{
  "encoder_arch": "quartznet",
  "model": "encoder-decoder audio transcriber",
  "dataset": "short read English sentences (LibriTTS-R)",
  "train_examples": 26041,
  "gain_aug_db": 10,
  "time_shift_ms": 100,
  "n_mels": 80,
  "hop_length": 160,
  "input": "log_mel",
  "spec_augment": false,
  "win_length": 512,
  "tokenizer": "word",
  "vocab_size": 5132,
  "encoder_norm": "batchnorm",
  "encoder_activation": "relu",
  "encoder_depths": [3, 3, 3],
  "encoder_kernel_size": 17,
  "encoder_stem": "single",
  "encoder_widths": [192, 192, 192],
  "fusion": "cross_attention",
  "label_smoothing": 0.1,
  "decoder_width": 256,
  "decoder_layers": 8,
  "decoder_norm": "layernorm_no_bias",
  "decoder_norm_position": "pre",
  "decoder_activation": "gelu",
  "decoder_mlp_ratio": 4,
  "decoder_head_dim": 16,
  "decoder_fused_qkv": true,
  "decoder_bias": "all",
  "decoder_qk_norm": false,
  "decoder_parallel_block": false,
  "decoder_inner_norm": false,
  "decoder_drop_path": 0.1,
  "decoder_positions": "learned",
  "decoder_cross_attention_every": 2,
  "decoder_tie_embeddings": true,
  "init": "trunc_normal_002",
  "residual_init": "none",
  "optimizer": "soap",
  "beta2": 0.95,
  "learning_rate": 0.0019,
  "beta1": 0.95,
  "shampoo_beta": 0.95,
  "eps": 1e-08,
  "precondition_frequency": 32,
  "max_precond_dim": 512,
  "one_sided": false,
  "adamw_lr_other_params": 0.0023,
  "max_steps": 6100,
  "batch_size": 512,
  "epochs": 119.9,
  "lr_schedule": "cosine_restarts",
  "final_lr_fraction": 0.05,
  "warmup_steps": 300,
  "weight_decay": 0.0,
  "adamw_weight_decay_other_params": 0
}
Rows from block 3 of the text decoder of a small encoder-decoder audio transcriber, named by matrix and row number. Rows with one number belong to one neuron. Each number is 500 + 40 x the weight over its row's rms, rounded and kept within 0 to 999. All counts start at 0. Numbers have three digits each.
After each neuron's rows are labels from the 100 texts, of 14848, where the neuron reaches its highest value: "tokens" is the input token at the peak. Only what is clearly more common there than usual is listed. The data: short read English sentences (LibriTTS-R). In brackets: how many of the 100.
# fc1: MLP up (decoder.blocks.3.mlp.fc1.weight, 1024x256), inputs 0-127
# fc2: MLP down (decoder.blocks.3.mlp.fc2.weight, 256x1024, transposed), outputs 0-127

fc1.496:517475508506544572451545434469539528490443536480419453553517497495452523408531498563465556520461479486533506480513507468487467432503487554474656432464563445507420521522461519505509501472462591502479534484543462518406519565525487437493583458526497491573480449536510534482528502473588500481524505537497554561503482507513473596553574530483501494450542404523538462504478469451473516476476
fc2.496:507528518488503529439510529534449476522584493553548561473487503487536508506520466533482465475421482546421453477535505426552500504484517431521498525516448525509591493532511496477474538515445580517517462560466465539566487491529554513461526559479469502438552515460527522462500495415537442450496482432457383493483479559489493460428529472548502539467473447489504470540534457538488474470541
tokens: "i" (10); "was" (9); "have" (8); "'" (8)

fc1.449:492524545505523573489479464528466454571494495523534494493518629459520448513553488494481461508493506455513591575551527478467479531478570465494524555516438448523504511433534489517458520525485520453510454505434472558536489534500547480477465563493545478489485474508518484491501507465482556521526520504456478453450505467521562576470534501474472522468606461551508463449491457513430507491475
fc2.449:499447439417488472525553445453496440473514482464494512506516516528463491520476526513487463536444453531510467408500543495495446455528443441432571498463531526516502543434527565477455494466453459511479476501540478452516516561508493550478512570536568461512476508477442574472511477518443481515565411484534476595495457507517468473502533458463572398478473535454534482543492514429484518471500
tokens: "<end>" (64); "'" (8)

fc1.694:474507441501534519523544466464522493470503442550559555480518549497530518481599533574512537448549512538447493513493559473589546539519504496476517473501459559446439437502496453525463494496509482578505477472618461487451421514492513454492470519538467509565476529444515493497454447466531448578493502491549464525468559475495510521539464475530556447479518477541526536559511451481578510433474
fc2.694:475451505440518455542505489556521447481500495476464452501546458571514525526457524462481527519459499400495398553495516471564446458488580488527484473505466436492487471538463545471493491527524567518574552531562503465526574540488510538546451462518492549525520550546489506469497544518502575441467412477450530526493562516522466487468464499539490494557572458406513460498470497498520485572515
tokens: "no" (8); "the" (8)

fc1.344:440528538483511493516558486520498487465527465459561488574480465570572430462513491532463476527566583524473511459467511500510467492526585557565539506510386532446571500451453490474443560479479527552521531483557452448468491493480401473516400530452459475464431512564534579475443501497532461530503492467496530525481536441437555490442499485538529437468495474484507423453459479444507537428566
fc2.344:498427491489494468444483547466477446470454579462448510489497591417453529590463553475496404462515469512522436494530581488592516555566476498472518503479545525516554484415399470435528561486463502441513518522443507434521463457484567450475559446486537517539540448496546509498534474448571472525495533522574506410503505549465460510516476486467543474581516486529457452503508539474494503460499
tokens: "is" (11); "the" (7)

fc1.582:515503453437500527553528491489440474509472521521422580528450429537450450475503545571536486568541510512555600556480414565479464460526521487523503557526523516583470519517521476579547453474505547598484501495497485546501516496522516488514494448504489504465446498497484485473544495492484494476519449516435464516508413464517474557548498525492568433470563531508476436467497467482494506544441
fc2.582:539584498538548459533446479559470434494590525515578504567494458503490505506577420382468505472420466460523474526528497552506459568506586480533510418450525538497537427457449514549501452448489518439534497464437515448536535531536547447497421526583400523512552487463518581524492474456463448441522457483476562489512541472490568463505486472508456552554448472514492491474509509463506481519531
tokens: "i" (14); "and" (14); "on" (9)

fc1.197:446497556521556523449475538555434514521524492536509517490396532462409548588524529529511481432466529404483496595493547534465455508452499433559505510511497494457557498452513533503473532534528546432521520564481487554465507461539525488531559432480467421564483542468483491442517529464547484513511523503536447485541423506502528466507506477517531464512571460422539466459554524470451528520508
fc2.197:447516420456521514520449496444488531431486539546453527538606549615548459517541516506492508488509419494501498388522455479524529509549507430471597556534510511470507456454448489539460542481458570563469452497497478519505538545445469508503467567634494471473506481445481538515438482493456559551561538486530498534491498524448482506464526508407536481477467493532464509536446501435487532523536
tokens: "is" (21); "isn't" (7)

fc1.316:497489502476423564471519525491489429497512589585420513499479507498498549459517506507481433499475595564483531553467540505505431568518474563450503462470451494492557488526533502484523484494481510491552518493484534496537525477507417582416459449537529518461475449445563544455469527518476483484459406480506482470535476496526525552403535492521487529448457566498485507528498571533435551456434
fc2.316:488521516558512516463513572476485493499510430518525547559501551492464449512463470503461545487581547477564510511490498518525498472513551508534488471528517521568529508521449448563394517554477506421525498477491548436541516465443548560445549559495488449477561566474511544476477547540496454504500475541433430466559529521429502565456533429454577513494390491525430456560571499556516571514525
tokens: "was" (14); "and" (8); "is" (7)

fc1.766:511531556481536434408540500492544438580515523524564475516452542541460554503416492455503436523533570515444465485452418440508485413477544469537446514521498503510504601457513460596445501509556532534518477450473496503499497480410564512517529499418498475533482480471472539493454515534521470481543527464450446534503472435458470473534488527548562467540462477533491404491540530527460481515509
fc2.766:521501464447495529468442500576524508479502514473541442527515474529503530572511459545528480540506534595497462500481511502530568556481475508503461574531572497505541498508481435569493482561498501468417518586510487461483547491475569465559437422541443460517494514451459474542455515465514540563450442532524447559532496407489520514485514600464484483498508520491499511548456475513434446535436
tokens: "no" (10)

fc1.741:476517479503470568511502523505504464549491497458523441460468447563521523527480552572550513508421479509460551565513462466527539470485462489437467517529520542563561506441515490533444472516531436467527445490514399552535412543531489443486460499527389574582559522485508533546501473512501490481479528493547499461487495559510475495482496478506432502518472553547517448466530464503536525441515
fc2.741:526448469495520545502488528522541589445446576564482433535487471492533397543539470484463536484536528459543453520487530493489478517464507494527498528498473430513509397507526508506586515542482487491485473444585563528416600471564515522495501502487515461496477519513389516486541494442469524518527452497507601435556551509424472463521534488490541476512539520427513557459459504485452460523482
tokens: "<end>" (46)

fc1.566:520509535518540480510520536469488456491515470507570564491549556475501481477490540535408424455528458519469564467528516488462497443397481513527546552502480568484519448480557472506502526564506572449509487460480541483517459448515510488498431581513468521519487527520515408530454543544534520517550579550507476535472538492481529514528481470491449453512501504538509547428457533533484527516485
fc2.566:490423410503468514566532532547515501503512560535516515550446518574497588513418517455485605571489418499466462505543466540478448501506557563432397521471501517502516473520526530492564523447495498558441456504536475489585521549471542582492493498442553427465472515475500519481471551407478472487483482449468455471520519500509466471507546553490535453468522495486507544512450565430514503482509
tokens: "'" (20); "but" (10); "no" (7)

fc1.698:517492501432516509421521454413573452532479484571559493424534539542476532416555515545559499515509482541508542487532536591566442497581445555512450485485483572482492512456451531501432490490481482538459521528479523494512444524490479495470473470549448478453442477406510545527497527485546522511458482415527454496503535545441522498535438502508452536552417589471603462526513502540527538476475
fc2.698:436532559491478483466465523463489494503507533469552472485419472468463476576454489477525518447543629520539484487464482530477533517512512539470544450532460533544441514533470477498443538460483527440494506492558515470558530513536517531498462512494544486444513530482511485488477489510474537523537517444552547472549439547532545434476599487513473545484541456482545492493539548593426497476520
tokens: "let" (20); "tell" (16); "for" (14)

fc1.125:514530501539483482411488555471508420493544495459459491435523468527596554499555539482506471574458512532522527520435466501461439434506554528544491502435543530481539470468431504537477441502439518467456508468470581545480609506519440447506457447553489518532542540523551489480467550436493482551507557515501515527517586557511471504506496488490481506505535475502436493414548523571513490427465
fc2.125:560463430512533436490472437595466534532537485474427534492514517522471505582541472493474434444568492432496485516438526498495527484436478469496536445575494555476459528516463508435532498539449523457530512514488488441507501467520512478440509557494611457584532468500439491399495562509514506495444487478494474491451511456529505451463489522442496530501550493497455562517497541509520511585506
tokens: "to" (17); "a" (10); "the" (9); "in" (7)

fc1.737:454521563504449515483453510517477447508482445582536453447494494566450540468467470480503460501602573519454480547470491499496527494566511507531498488453479470508405503492508436457446534500554561558479473390492494506556533498506484466518517513554464535469535516551430490438495542507478495487486485517542479503581482577489492425492434552529596508481573478514494495520564530514535524508548
fc2.737:502542549519496400508543498529495571566495517473533524563486446478455486532491520431548488469523564467502490494476506525522476501489549470462448529495471522496481570508484496517488491493577507481428469591507509518529573436475553548546484521513518437557491518523536518545449502582485521508456482446534492502474541485494462501536514490480529545478441501401462470502367530530414412506490
tokens: "was" (11)

fc1.532:482531533513477482506493507479534469488530460462441452470433525490551473505492511512588531510523461474463488452470446567514449546431498568562541471531513411511530467519450504516418558537490467527461519530449463500507476525473551581480545524504457519480586559484499515494476464508552421437438529503582513473546595565460466451526594519481523576543602495492528452458503506459558557536465
fc2.532:452480483513549592542450571489480458481418535468489474527577460465450440462572507523500459530416587451478514547487598530464506445568556487500548488494436490504460470543502557616504476463516514556457506480492513519531499518575488513583445450506480490514448475420472471461528496499483546557525520496478454479466448458506543461533515450542511425533474528461510495519573509545490485515486
tokens: "<end>" (70)

fc1.525:474537475545439509516496455509588536508531552443542493558511490432484426536495482528585445528465474497501546521555522545564560514460519469531495555438502519512465502531477544556515513528447470422482435519542511507542449543437490543587446441450487538472474483454480504427499501515498567486460538444487502530538561482566488558537474529500473537407521512455525520488531457485511526470471
fc2.525:492472524488539573523460437489385518510483469506481456441518442552474445466551427501505474498512535515434456531493462504443511512520508429548584530524493455480513564494469504484535515511517434455468487485516522481498511489522518466449522535440512535496430433470517495466500596502488478549498540563422467524513510515500480560539452544560463476535473449448416511498429509469448502500557
tokens: "is" (22); "to" (14); "said" (8)

fc1.187:458445525499489512475572533539467479495581479456502528493440471497506519528502473520534542461517525588473476616430495523470474517368539519568380480443458484530521525518454522515480538528525450417532533460468496516538531459482470545544543468512500468407444516490524522527466535489506460557516550521472483565500558502497487500513432535489531404474502513512521441497556518568585467496495
fc2.187:513534498510506463553462412486425482467374486555488506577495483449481515499496515497441423488530510449480485442468546493480513533488485496523554468557530522439523411500477533487501473500550542500492517561503523501461511527499526480448427565540528446459503448511479493465473486509460502483505508517485476523512468543423551499460457472463505539525500574438434460498477443502498437591501
tokens: "i" (9); "be" (8); "you" (7)

fc1.96:441487493544459543461535459507562508551512463487501515476544542568503519451471502511523534541478442502441551496464512439564519543509545492404528515527444584526577462526600501500408480493485490541511464507485467467495501539454474533511470461423473490527510474438551530492479485434513488541502437479553621531446602501428548494555424493523463502557434546545509518474510485489535556495586
fc2.96:566445537493535496482538476514478500527476498450434458498535450482505500490470539454603508451515472514539451464420456531412485465528507491540539496527480532558499418460539483539475484490492578482529492499542493530455363510559502444450489504487503413530533440470523512493465495495522531498440460490518540419512511581502457534472552468455491494517518448506509476541485462533437527563475
tokens: "let" (25); "with" (9)

fc1.722:581453499483508497502482451557433430499515509551433533485480533541485532472520467538494535478569481472561492484513473506455516472512435516466455457444575402451558448484494450502552456452549467515412527514514500539471468516484524554472428546460528469511560439494529487460544556551559487471438441489515494567518521458592491571512569533509474548491478516543508475531496454500505550384487
fc2.722:471513441578431491465533489521559454520549466472503489502497496542514501473518518449499433502412548537485533470517491437508558541454506551531537555466589499461484484454476421475499545527479551468582461501494532514472442492499562553520461504510424543545492466508438526506468494437455530482560573550534465467440516503489506465518504580515505436612499505416540518497445469548508550558489
tokens: "don't" (31); "you" (10)

fc1.482:519435477449486526450433454457542474473496521509555581496553491536543469490522438439462500423467494474623610483470523491552520483484482473486560486496422563506493472447561461523533518523479513483497503517526465499502458435538564481495484452446530497486446517510444503526514484474521423452491463539519522512534557516528456485465511580544515474514515474572450538443538459473538509537549
fc2.482:444451478464394474501451531559475547511480522465530541531535514458508539527499558462526471562501576477443500555496518514583527506460520554545479471509534513409496489494498439430518561576559534548509526509479506478528539534549495466418519514500508501463512553399436429465523461502497485455493513483527439443517490447521491518520548446476464527501576492495560499495471467526541468529555
tokens: "i" (23); "what" (15); "you" (10)

fc1.3:504440508429488527511454528483529554475492508477462485504611458484463527443536473515476500467551409531500528513541566526480493508545437564469473439527433490513465495423404512540487518490454401484445459471595498556538553461500477454475530512517497476529473535508520590467512446584507447486466458461545522504540558563524428471473451547470550422471549505466599444477500510512490540423504
fc2.3:503510489459461474538490462449514468519480521504430454502471524511461472473482510533469462463486488532514464549461500548570500539461516562471528577501502529407480504496512544500526542524539536490496455493460470397493531443496448483589485521498481484487553550452459527456465514511495489523515393519507546499491504481476537500463517513563505518445526503518591572516470497490512451517502
tokens: "to" (13); "let" (10); "give" (8); "with" (8)

fc1.426:467506524503553511456485481469556570473472627563499462571502495520418535507524509475530482451533456516509466504509561537502480577460434525540515463512409462574500506564511543475499527522527448482478566571527503460512519493452526518511538478519487508480489502511480453548462496479513553500450538507459451536475515462501452451517437540489458511465498469567563465524524449500529491496502
fc2.426:452493523460451520466538523560514510542524404451476573527442488501515521502499614542528496539518552479450491476499482515483481523483458518495493549531504433550508439542523451553499520547488511505517558491475426390504451521509486520456483611582489453476570476481541534504532513445475483455525448486536524469523526423535467478569512541499499501507549530476430570496535585463553454453511
tokens: "i" (13); "we" (9); "he" (8); "you" (7)

fc1.650:482517519519452413533508496531485486548529446532465539517502490468498496515489463446490501457475521487500493550438493569532437430522543457503520490572451530517481518472570524517399462578490521544464537508584534528490471483557526528451485498472469481518481573484542483509499469505556562426517529520450476410457476512487525580511480526533448486463451466573529530542535505556405532576513
fc2.650:483530487484512484516453516512431528494477558438521535513454565578504570513455529474522523517450435458480507516529506510424541527479474441457503506462382530447526395452545392541470492516495521446539572527484435495438475533491515523463498567556518529482491526494477514498473523523523465477487521484493505489495527484523513618498495551417499551542520488510473492425460493482482487466509
tokens: "is" (14); "oh" (8)

fc1.453:495438500540568540539492559538511583466527459496490550508513478581537454446548525451535540546517453516462534517534500513462481522445500492472523509420506532509459482413512494587477434458565523523519458518491543527451410473501471522430520485578453492488556542537494468478560481530504406553469505516503489510531508485453563516470485491475432442443565526446475541481507539498479586427487
fc2.453:515513506438436445490539384499470487517485538479488428461492446480474501531531495531464468525455557512450486475494439503450510483531505464500504561489455518523485476543498492389521522573493534406485498474520448460493542544493500439508463454475475480527496530511490546505449526481571515498533455487493531514420484433527484537443506497548567560512475426501489501465560544498588452501527
tokens: "no" (9); "and" (8)

fc1.321:463471552484422516450473488561455530511548496473522427471521440509488506439475457418444493500561543509517550543530549430502524503441504451495518439545574496498472465564509426494544583496515556509489542496479542600572519450517466515475498524475508472502411532508518478467488535494482536497528460475521466544461529514572522508467486504539466505548572448516515501571520476518545569484439
fc2.321:504498441521576510556557443463480466465464573533555528491404525465503544524512526505532522555456474459503495443509456590497446491510474507558536494479515502498553445545536551482499543505446566458459520449412452499507543530507465441582403496442484497520511577506500456514498501470520504456458453501549538555504445549486484497435496499546541513485500482486495432527482573496521442458506
tokens: "i" (15); "you" (7)

fc1.491:495496545485526494514520488495486496561534435457487501545535547473473550492544497491449513484574470505491510511555564544443477500530435511518495519518541446458462498505462488602517522482473469481544538408480445469530509466528507525503489442491545540486519438518521569513493467618489423484454479528516500484515541486481484554541513534479460426529582602543544415474450537497524482546470
fc2.491:528528488514504433533457436389580444432424495472505553489494505497484540509495497474486456561445405525444507539462511498527553516492518519488568483542454514507488532487562460467519553528442459446431469531538539428420464457519450479508498510531557472457448521527556547508457526492462451517537492495527443551508498507454533474546490448483537538509509546460597537503553476508468464493504
tokens: "let" (7)

fc1.215:414492506473541589482547525469503542487497475490488518561500499495543541490556460474447449510487460470466491497526543415551485534512499434444477510486455549468530543515457470484554461534450593488576521455550521530545509440565517459544571443454475451454502454518530460521536478555461512408485509587469469563517500457519524431499510469476507474432497513479505570587465546544522480452511
fc2.215:551525489503463498507438555546514476591481496512545453450550487553486501418593490576440380479494494448540440477482504440495412512519570542464541491525537478456431503440562492467551546432502501514495558524466536554491496519503487467510512477443489536500577427515418529489509439517490586529476480430513516495470500490466452508531484496489433538548630494477526452540489549475480549510501
tokens: "is" (7)

fc1.64:433552482493462480490569545480509492479477511551440535494506469538496517472508471536541499513518526557498499561483521561503517494481488486438556499487445536442508451502481483524524548479517450488530487500414499533510472501477475464439525412434450530503480476496579530553491564547471469454469529593460478489495500483492586561449479505420514460445535528465458529455575556485493543523532
fc2.64:508497506538475459510503488530509443466538524491553473501456448496426507520459433537502513492559547502478532410499566487434483493560412550505553506588518508490529502548475487461463490460543474522446526507551490438484543495494525464430460530541468490532432484456463518524421488536486497524506566528477499517502533489499515483582473464456482487519511527481482481544451490549508473471493
tokens: "can" (11); "a" (7)

fc1.219:499509481539498459487528530541571489483519537491575448517434505483441499530456530553507490565498463597520459533465578572475531545539557487500454544475484469457594489546536491457436452536528509464446529468536454511473490430522500470530503454430536514531510454482533522539498442513422586554505566550589530488484472480436494487506529528526514467468509458503540546524527485546457568442514
fc2.219:577475510518428530496544461503504513444514477542491494516508456595499487498478530501502524507499514469432483527447461551503488515470500521458444404507551436486578536508541487536517519447524532460424417481528492460530540460503455544467487438539495501520480484549456563498548524513486548455482499523532464500526520466571535522475433465486451551570379499523608586535461480468468524555548
tokens: "<end>" (26)

fc1.457:473482496545480481444490464533505468520436402534527537510549410560503529606486471467511494539516499504495579508513465478484576529482571428449499408507529462491486453431489542549479454523475528504512488537496560518470496489576516535531473555493560454449530471389536486492412487470492594565515393500490482477467527511493541525558564459515511494508521503575536462467468459522492518488489
fc2.457:543559513489531399513538578496398576506536578483469454468477507494586543468482475420552544494523504488549470574480516530500514511499502505440483503516484514523525523551484490499507529539489497474558400524482493508521445475461428482531525517573506534544421485505491442491520377569519479483404514510571492527549542452558509517476496492481511529457500459407550541519498494489484516483515
tokens: "don't" (16); "not" (11); "you" (11)

fc1.42:474572552529488470461527489524447440480506390577495497516521484477453528464457502476523457445577510502535497486565476525509481500496559510453479473485491530502504575527447497522519508507464536543449526483463432498561450478505465511477502532539478510583506506561468443475452443520579458601552546501492457523547429510430515549476500544480497523482545528436518597512576539502425516532488
fc2.42:423524521567464472548507501467477531544497528555524497455545544544467524521454403478546494513461509510513457512460463488563439462493451491492445513461415482550488589420549573502529515483555529512503470526472528460492568465473532540493480491579509421448554401494492517533487590503515552503489448518583505421535543529514495528573498501489470526429495479413510566491474498517490519454462
tokens: "she" (13); "he" (11); "and" (9)

fc1.648:459421559533514517519523522479487474529488442447455508484489521511496486525591495600494562520507516520499488525533526527510447548435571517529468495526422529444510490446536482492499488559427501450425565457503543565522464466464511512511584459482530557518454515426531494511591520552531573447520434498553493507507437460524435513499456431456542491494417508562556520486432433473508560502471
fc2.648:425486512482476482500435491516476483558522536471486472560495545527377470488538505551539477501543582462582498404514425527451507519519466512499538549468484532469490482499539491521493521483532453424472603425532503536505508587480571419500531490556518580484520446413501545547540435490531529549572552475490423446496505484534464527487528397476512498548487518516513475494434450472431515488474
tokens: "is" (25); "of" (10); "about" (7)

fc1.395:510469516514453477503562523494572502512501492493512445540550498460414571548551477543532483454584518484470503487549543446559469518470523563440497476437487544523521533462428577462528474503564491472495532563508455491560499585461542465534461504477473518534472422437533471551458483548520514418516512495513485479503468432554451517523527517459458454487534501510548485513497522486475522504435
fc2.395:524554568473481486430488466442465516469466520428493580504497427489530508486503554464530530527518513469546514539472503552446522536531466472565496511571508564473575530582534499547512518499482476508510550455477493519453471393521489556511558563467527455435498510472517467516564589438510428561480532477438488530530518526454452452499551492573528526519484502498509540434488472520499549513580
tokens: "let" (16); "with" (12)

fc1.175:536422464457524501448528554491512465472474530553533515532453541528510497569522478537454515508449558565510489489528531490509506435536499571489551548454513530528502540542441525482584532500572401397495453459519508506496465545441520510488503465510476473529486514537468542508575506501532490460414497482575515465451497520466466473483500536490498465487537545470464442542469576495528452455469
fc2.175:594480497549480506521549542529528481538530512378465511536452480612496506553519500431496474500463471477509494508506496528546522538536500499456528531572495515445588507541498524488566486420507531433506530465492547505506521445525548540520456523451495516480509547462432497433476491535457541480489516580477510512498456581398477493491461531545490497474531559526591446425438449549536478501475
tokens: "don't" (19); "not" (13); "didn't" (9); "you" (7)

fc1.739:477482498426507498531484416498451474503555406416490508478480434469485546449482458504456480575441503465492544572514553513431492512471498468500512463525494520523432458526485481530467449473501435491476491484572519472541526562478456468438481512465499494469524564504441507521452512558498555565466431543444516447497546472551562489434438488481460490573463511482533560477517434495443544507414
fc2.739:457495501482546484536526516477456522463476506495557438479530508524459495493525544498484524378507517456476440564519601426488553466479516536480453501512499476428563505537555531577546504567531586487519507539490452541510518453522546508511521554573550515535560503494549463465531484517541465494535517475528530532546500453506514525554556434441544504493530508498506526466474497527485436479476
tokens: "<end>" (48)

fc1.293:568489501464475439469473488491569542514510423491522520539560518470520490522461499489510435522454495463530441516452509591443464518503528504531619588454493499490478516572480442503461516478517535522516481486505477471526543491495517539457506446499482533580457501512449578510523492501470483459479539572482457493496493536496552501511464501570514515526524477461567542566533509500480501435504
fc2.293:487525549521493501507532546476469505470479498512562490502462467492500515499505527574440514539465503499472462441493527464508443488451484527553519502480518526443593510521538441479460505516510461544423543534509527509470501487480527484479486536507450519524509427424587467542525529468502489527524521513550462454491513568417390626427497555458469468559428478542471566384468550548454499485549
tokens: "<end>" (92)

fc1.665:523433547415528456479587527409515548525537514451496489547522406447458580479499577558493447543545507489465478503534468496493488441489518470520398501471505470506484511540543492489511564543575513532516473522526475473497473514441533454527571430512488542510540431513517531436456525501475490492553523503504479521531452515393463477434556545524439491496479519526534494471497506488514485501453
fc2.665:532450533535523517469540495520491524543411534470551527418472512554538449488502513562556482566510473566522482491492444471489587445477567560487533477492477516469567418503519502547462529474535565510503503501544519497503559512522484472463472531499541491513535542422502478550497508498454498555457492483487509492508580532441484461496508529497546488518475473510437460505474474515527485585567
tokens: "no" (15)

fc1.357:541507460479495552510476519569450430495511488515505506504457550550446512531470503554482478461443574437536458516438493519532528524549540521487615542457508435543469533569438493514468479538528548545502518547472477477448481483414559479513489487595570548506501532528416501473499534412434513541506466441567539507556533471479495536464603513496482491436528494560485493505457513502444460571458
fc2.357:437546547567524525494465526547483576494518476544557455455437467472531454488500428512506486534518426513453533476576460445473469517461529519524479472494480567530460498503455510503459508499551503508487426489546552480493445450492506491517485540456528439433467428458558521505515548533480584458449484515427500564438503590536588521501437459544495485510492481458491426498496577430553544519478
tokens: "she" (8); "be" (7); "is" (7)

fc1.689:554520489494470534466485436454532524507522455545475493508489495476533472521454484469546505561474440417505567573536492466463490555468509497527514526495472500529498449478556541474486478493547563488494439490473530572485525460552523523554459520525533520557480493475412491410556570457471459552563485529509509491421474528461512501526518575506471503513413514570527459410495483522478435457461
fc2.689:475460475550565567512496469456454549532502474452479453567514548454544485443426530529461477497504594518478412525499463529489435482458505420474528448520538488467479493486518538539490531464525479562577440537497443524479523552508444497429535534495435487456467520500527488543480530460475499455499498520503507542453523460504464537424475494541442447521532479479501531566550486494533492554494
tokens: "'" (16); "out" (14)

fc1.310:526580474532520476434507538504452481490529451510490516513564476483431559522446475446492477472552530512529575630481429542451485538431502548573552531485491547443503493555500435536493494488519499489564524550530455468530454409457436520487485567529475453506570463497426454471468478495517560539548518452501502588487465512515537520522475469492564490459509484428463488508574543528490462507544
fc2.310:467475487499526454530495475590491498516437486508539534489546581524502579457486455487436502500534479459513519491466485493478493573508448427530390502475468460480487470476475496468545502454541516553526535529537547476453487459496546535533548509413515492465460416440507508540473525469467500463555458542630539555514469482439481493512471531484458502531542509559470517466531495478423524476466
tokens: "she" (8); "he" (8)

fc1.717:523442509529441557486520499460502442512460519556531497595459514555463417520526484551515429440534495517560463566517439502521466476366445500476611488464459497548499438456484532500461495492514465518529556511500474499592507442579484500483549472475536482460510530516581514480551480500475426601564506539521496503461480503541475540481441568505542533482470524550581474578449499547539444514517
fc2.717:473478546531472486520530522470507495531464478473500464518561465547485509511527497530563500603516512510490524469528554563442562533564536484510463545519579606611492570487505566520433558543496536462520534493546437495448602463552504561460509508525473492481563568550543453533489543503593459527515491496529516466507460478527493492526452451464553463508495559451504590491492530503455516511498
tokens: "is" (9); "was" (9); "that's" (9)

fc1.587:450499508516509513525530462458552471537510443505526521473541498499523469506479628518431529500547551540500442529504546451504526462449546465532509428532539498510486560364512552509420496472479425503475509496557463569526467500508404539520482528489442504484467551485510512535571511454491544484521509446499525460470438435504482530484467482448490529532432535481542540544556568458505447499504
fc2.587:547578497493498482516545481462534502471487478560512461481541496539470511480555507514475616510451445489497546536556480446486471511544530491486387430568501501525497453510444499467489516469491475512523513537518492484552507452582489418489469525435534513454544437515560488427495504497477539493532552528484473485419530550459424575539567527551441493519493504548556509486496598501503479523479
tokens: "to" (12); "and" (11)

fc1.700:567456531456459502521486517512509542504490507539531554449470478466552522559529536471551543487479515529528477543472506544508471512491450566508419442507515557514547483486538522535488520445441542488462542477481529463454533516527427493589482448505568499520485504522456540408515425507440511510509540474456443504498523520500511506590436544408520498457429457537522488498511515586497521361519
fc2.700:473452521499559480513539494473458557545595443565498409524501521520389509483460507447453521528470456512473550489469532508491477472474469500429539487497476496494474585539546482487474436561470486464468537470475545539531561476455518485494525551448529469509438410456599510505519552511481453561561527604512526432455438449541479518527450478509553485548515491455460509439568541420549498524439
tokens: "i" (9); "to" (8)

fc1.333:473485513571576540457541518507442548514465526495483520462502592501511492539500452536482478572512503510506522476460452487514486545527490530495452505495498494519558456505516485543530459513552524511467462492535533545520445477490529527521490545465587469502632482442501458491496546541507532475519464502620475500499516560484516515466494382497570503454466426506555510502546478476457516451542
fc2.333:559471483400386478580514477488569486548496479544552504500456489504500517459544564525540511509528490553495459458489503499485491458609550413535517458511467517479528476460479475526507445466462435388473486576500456482449505515520514497489451480488483492508454476576489531487583476478484532487519518507521500451507496495485524468519427616460469456543512505474504521464590528482388458557503
tokens: "<end>" (45); "know" (8)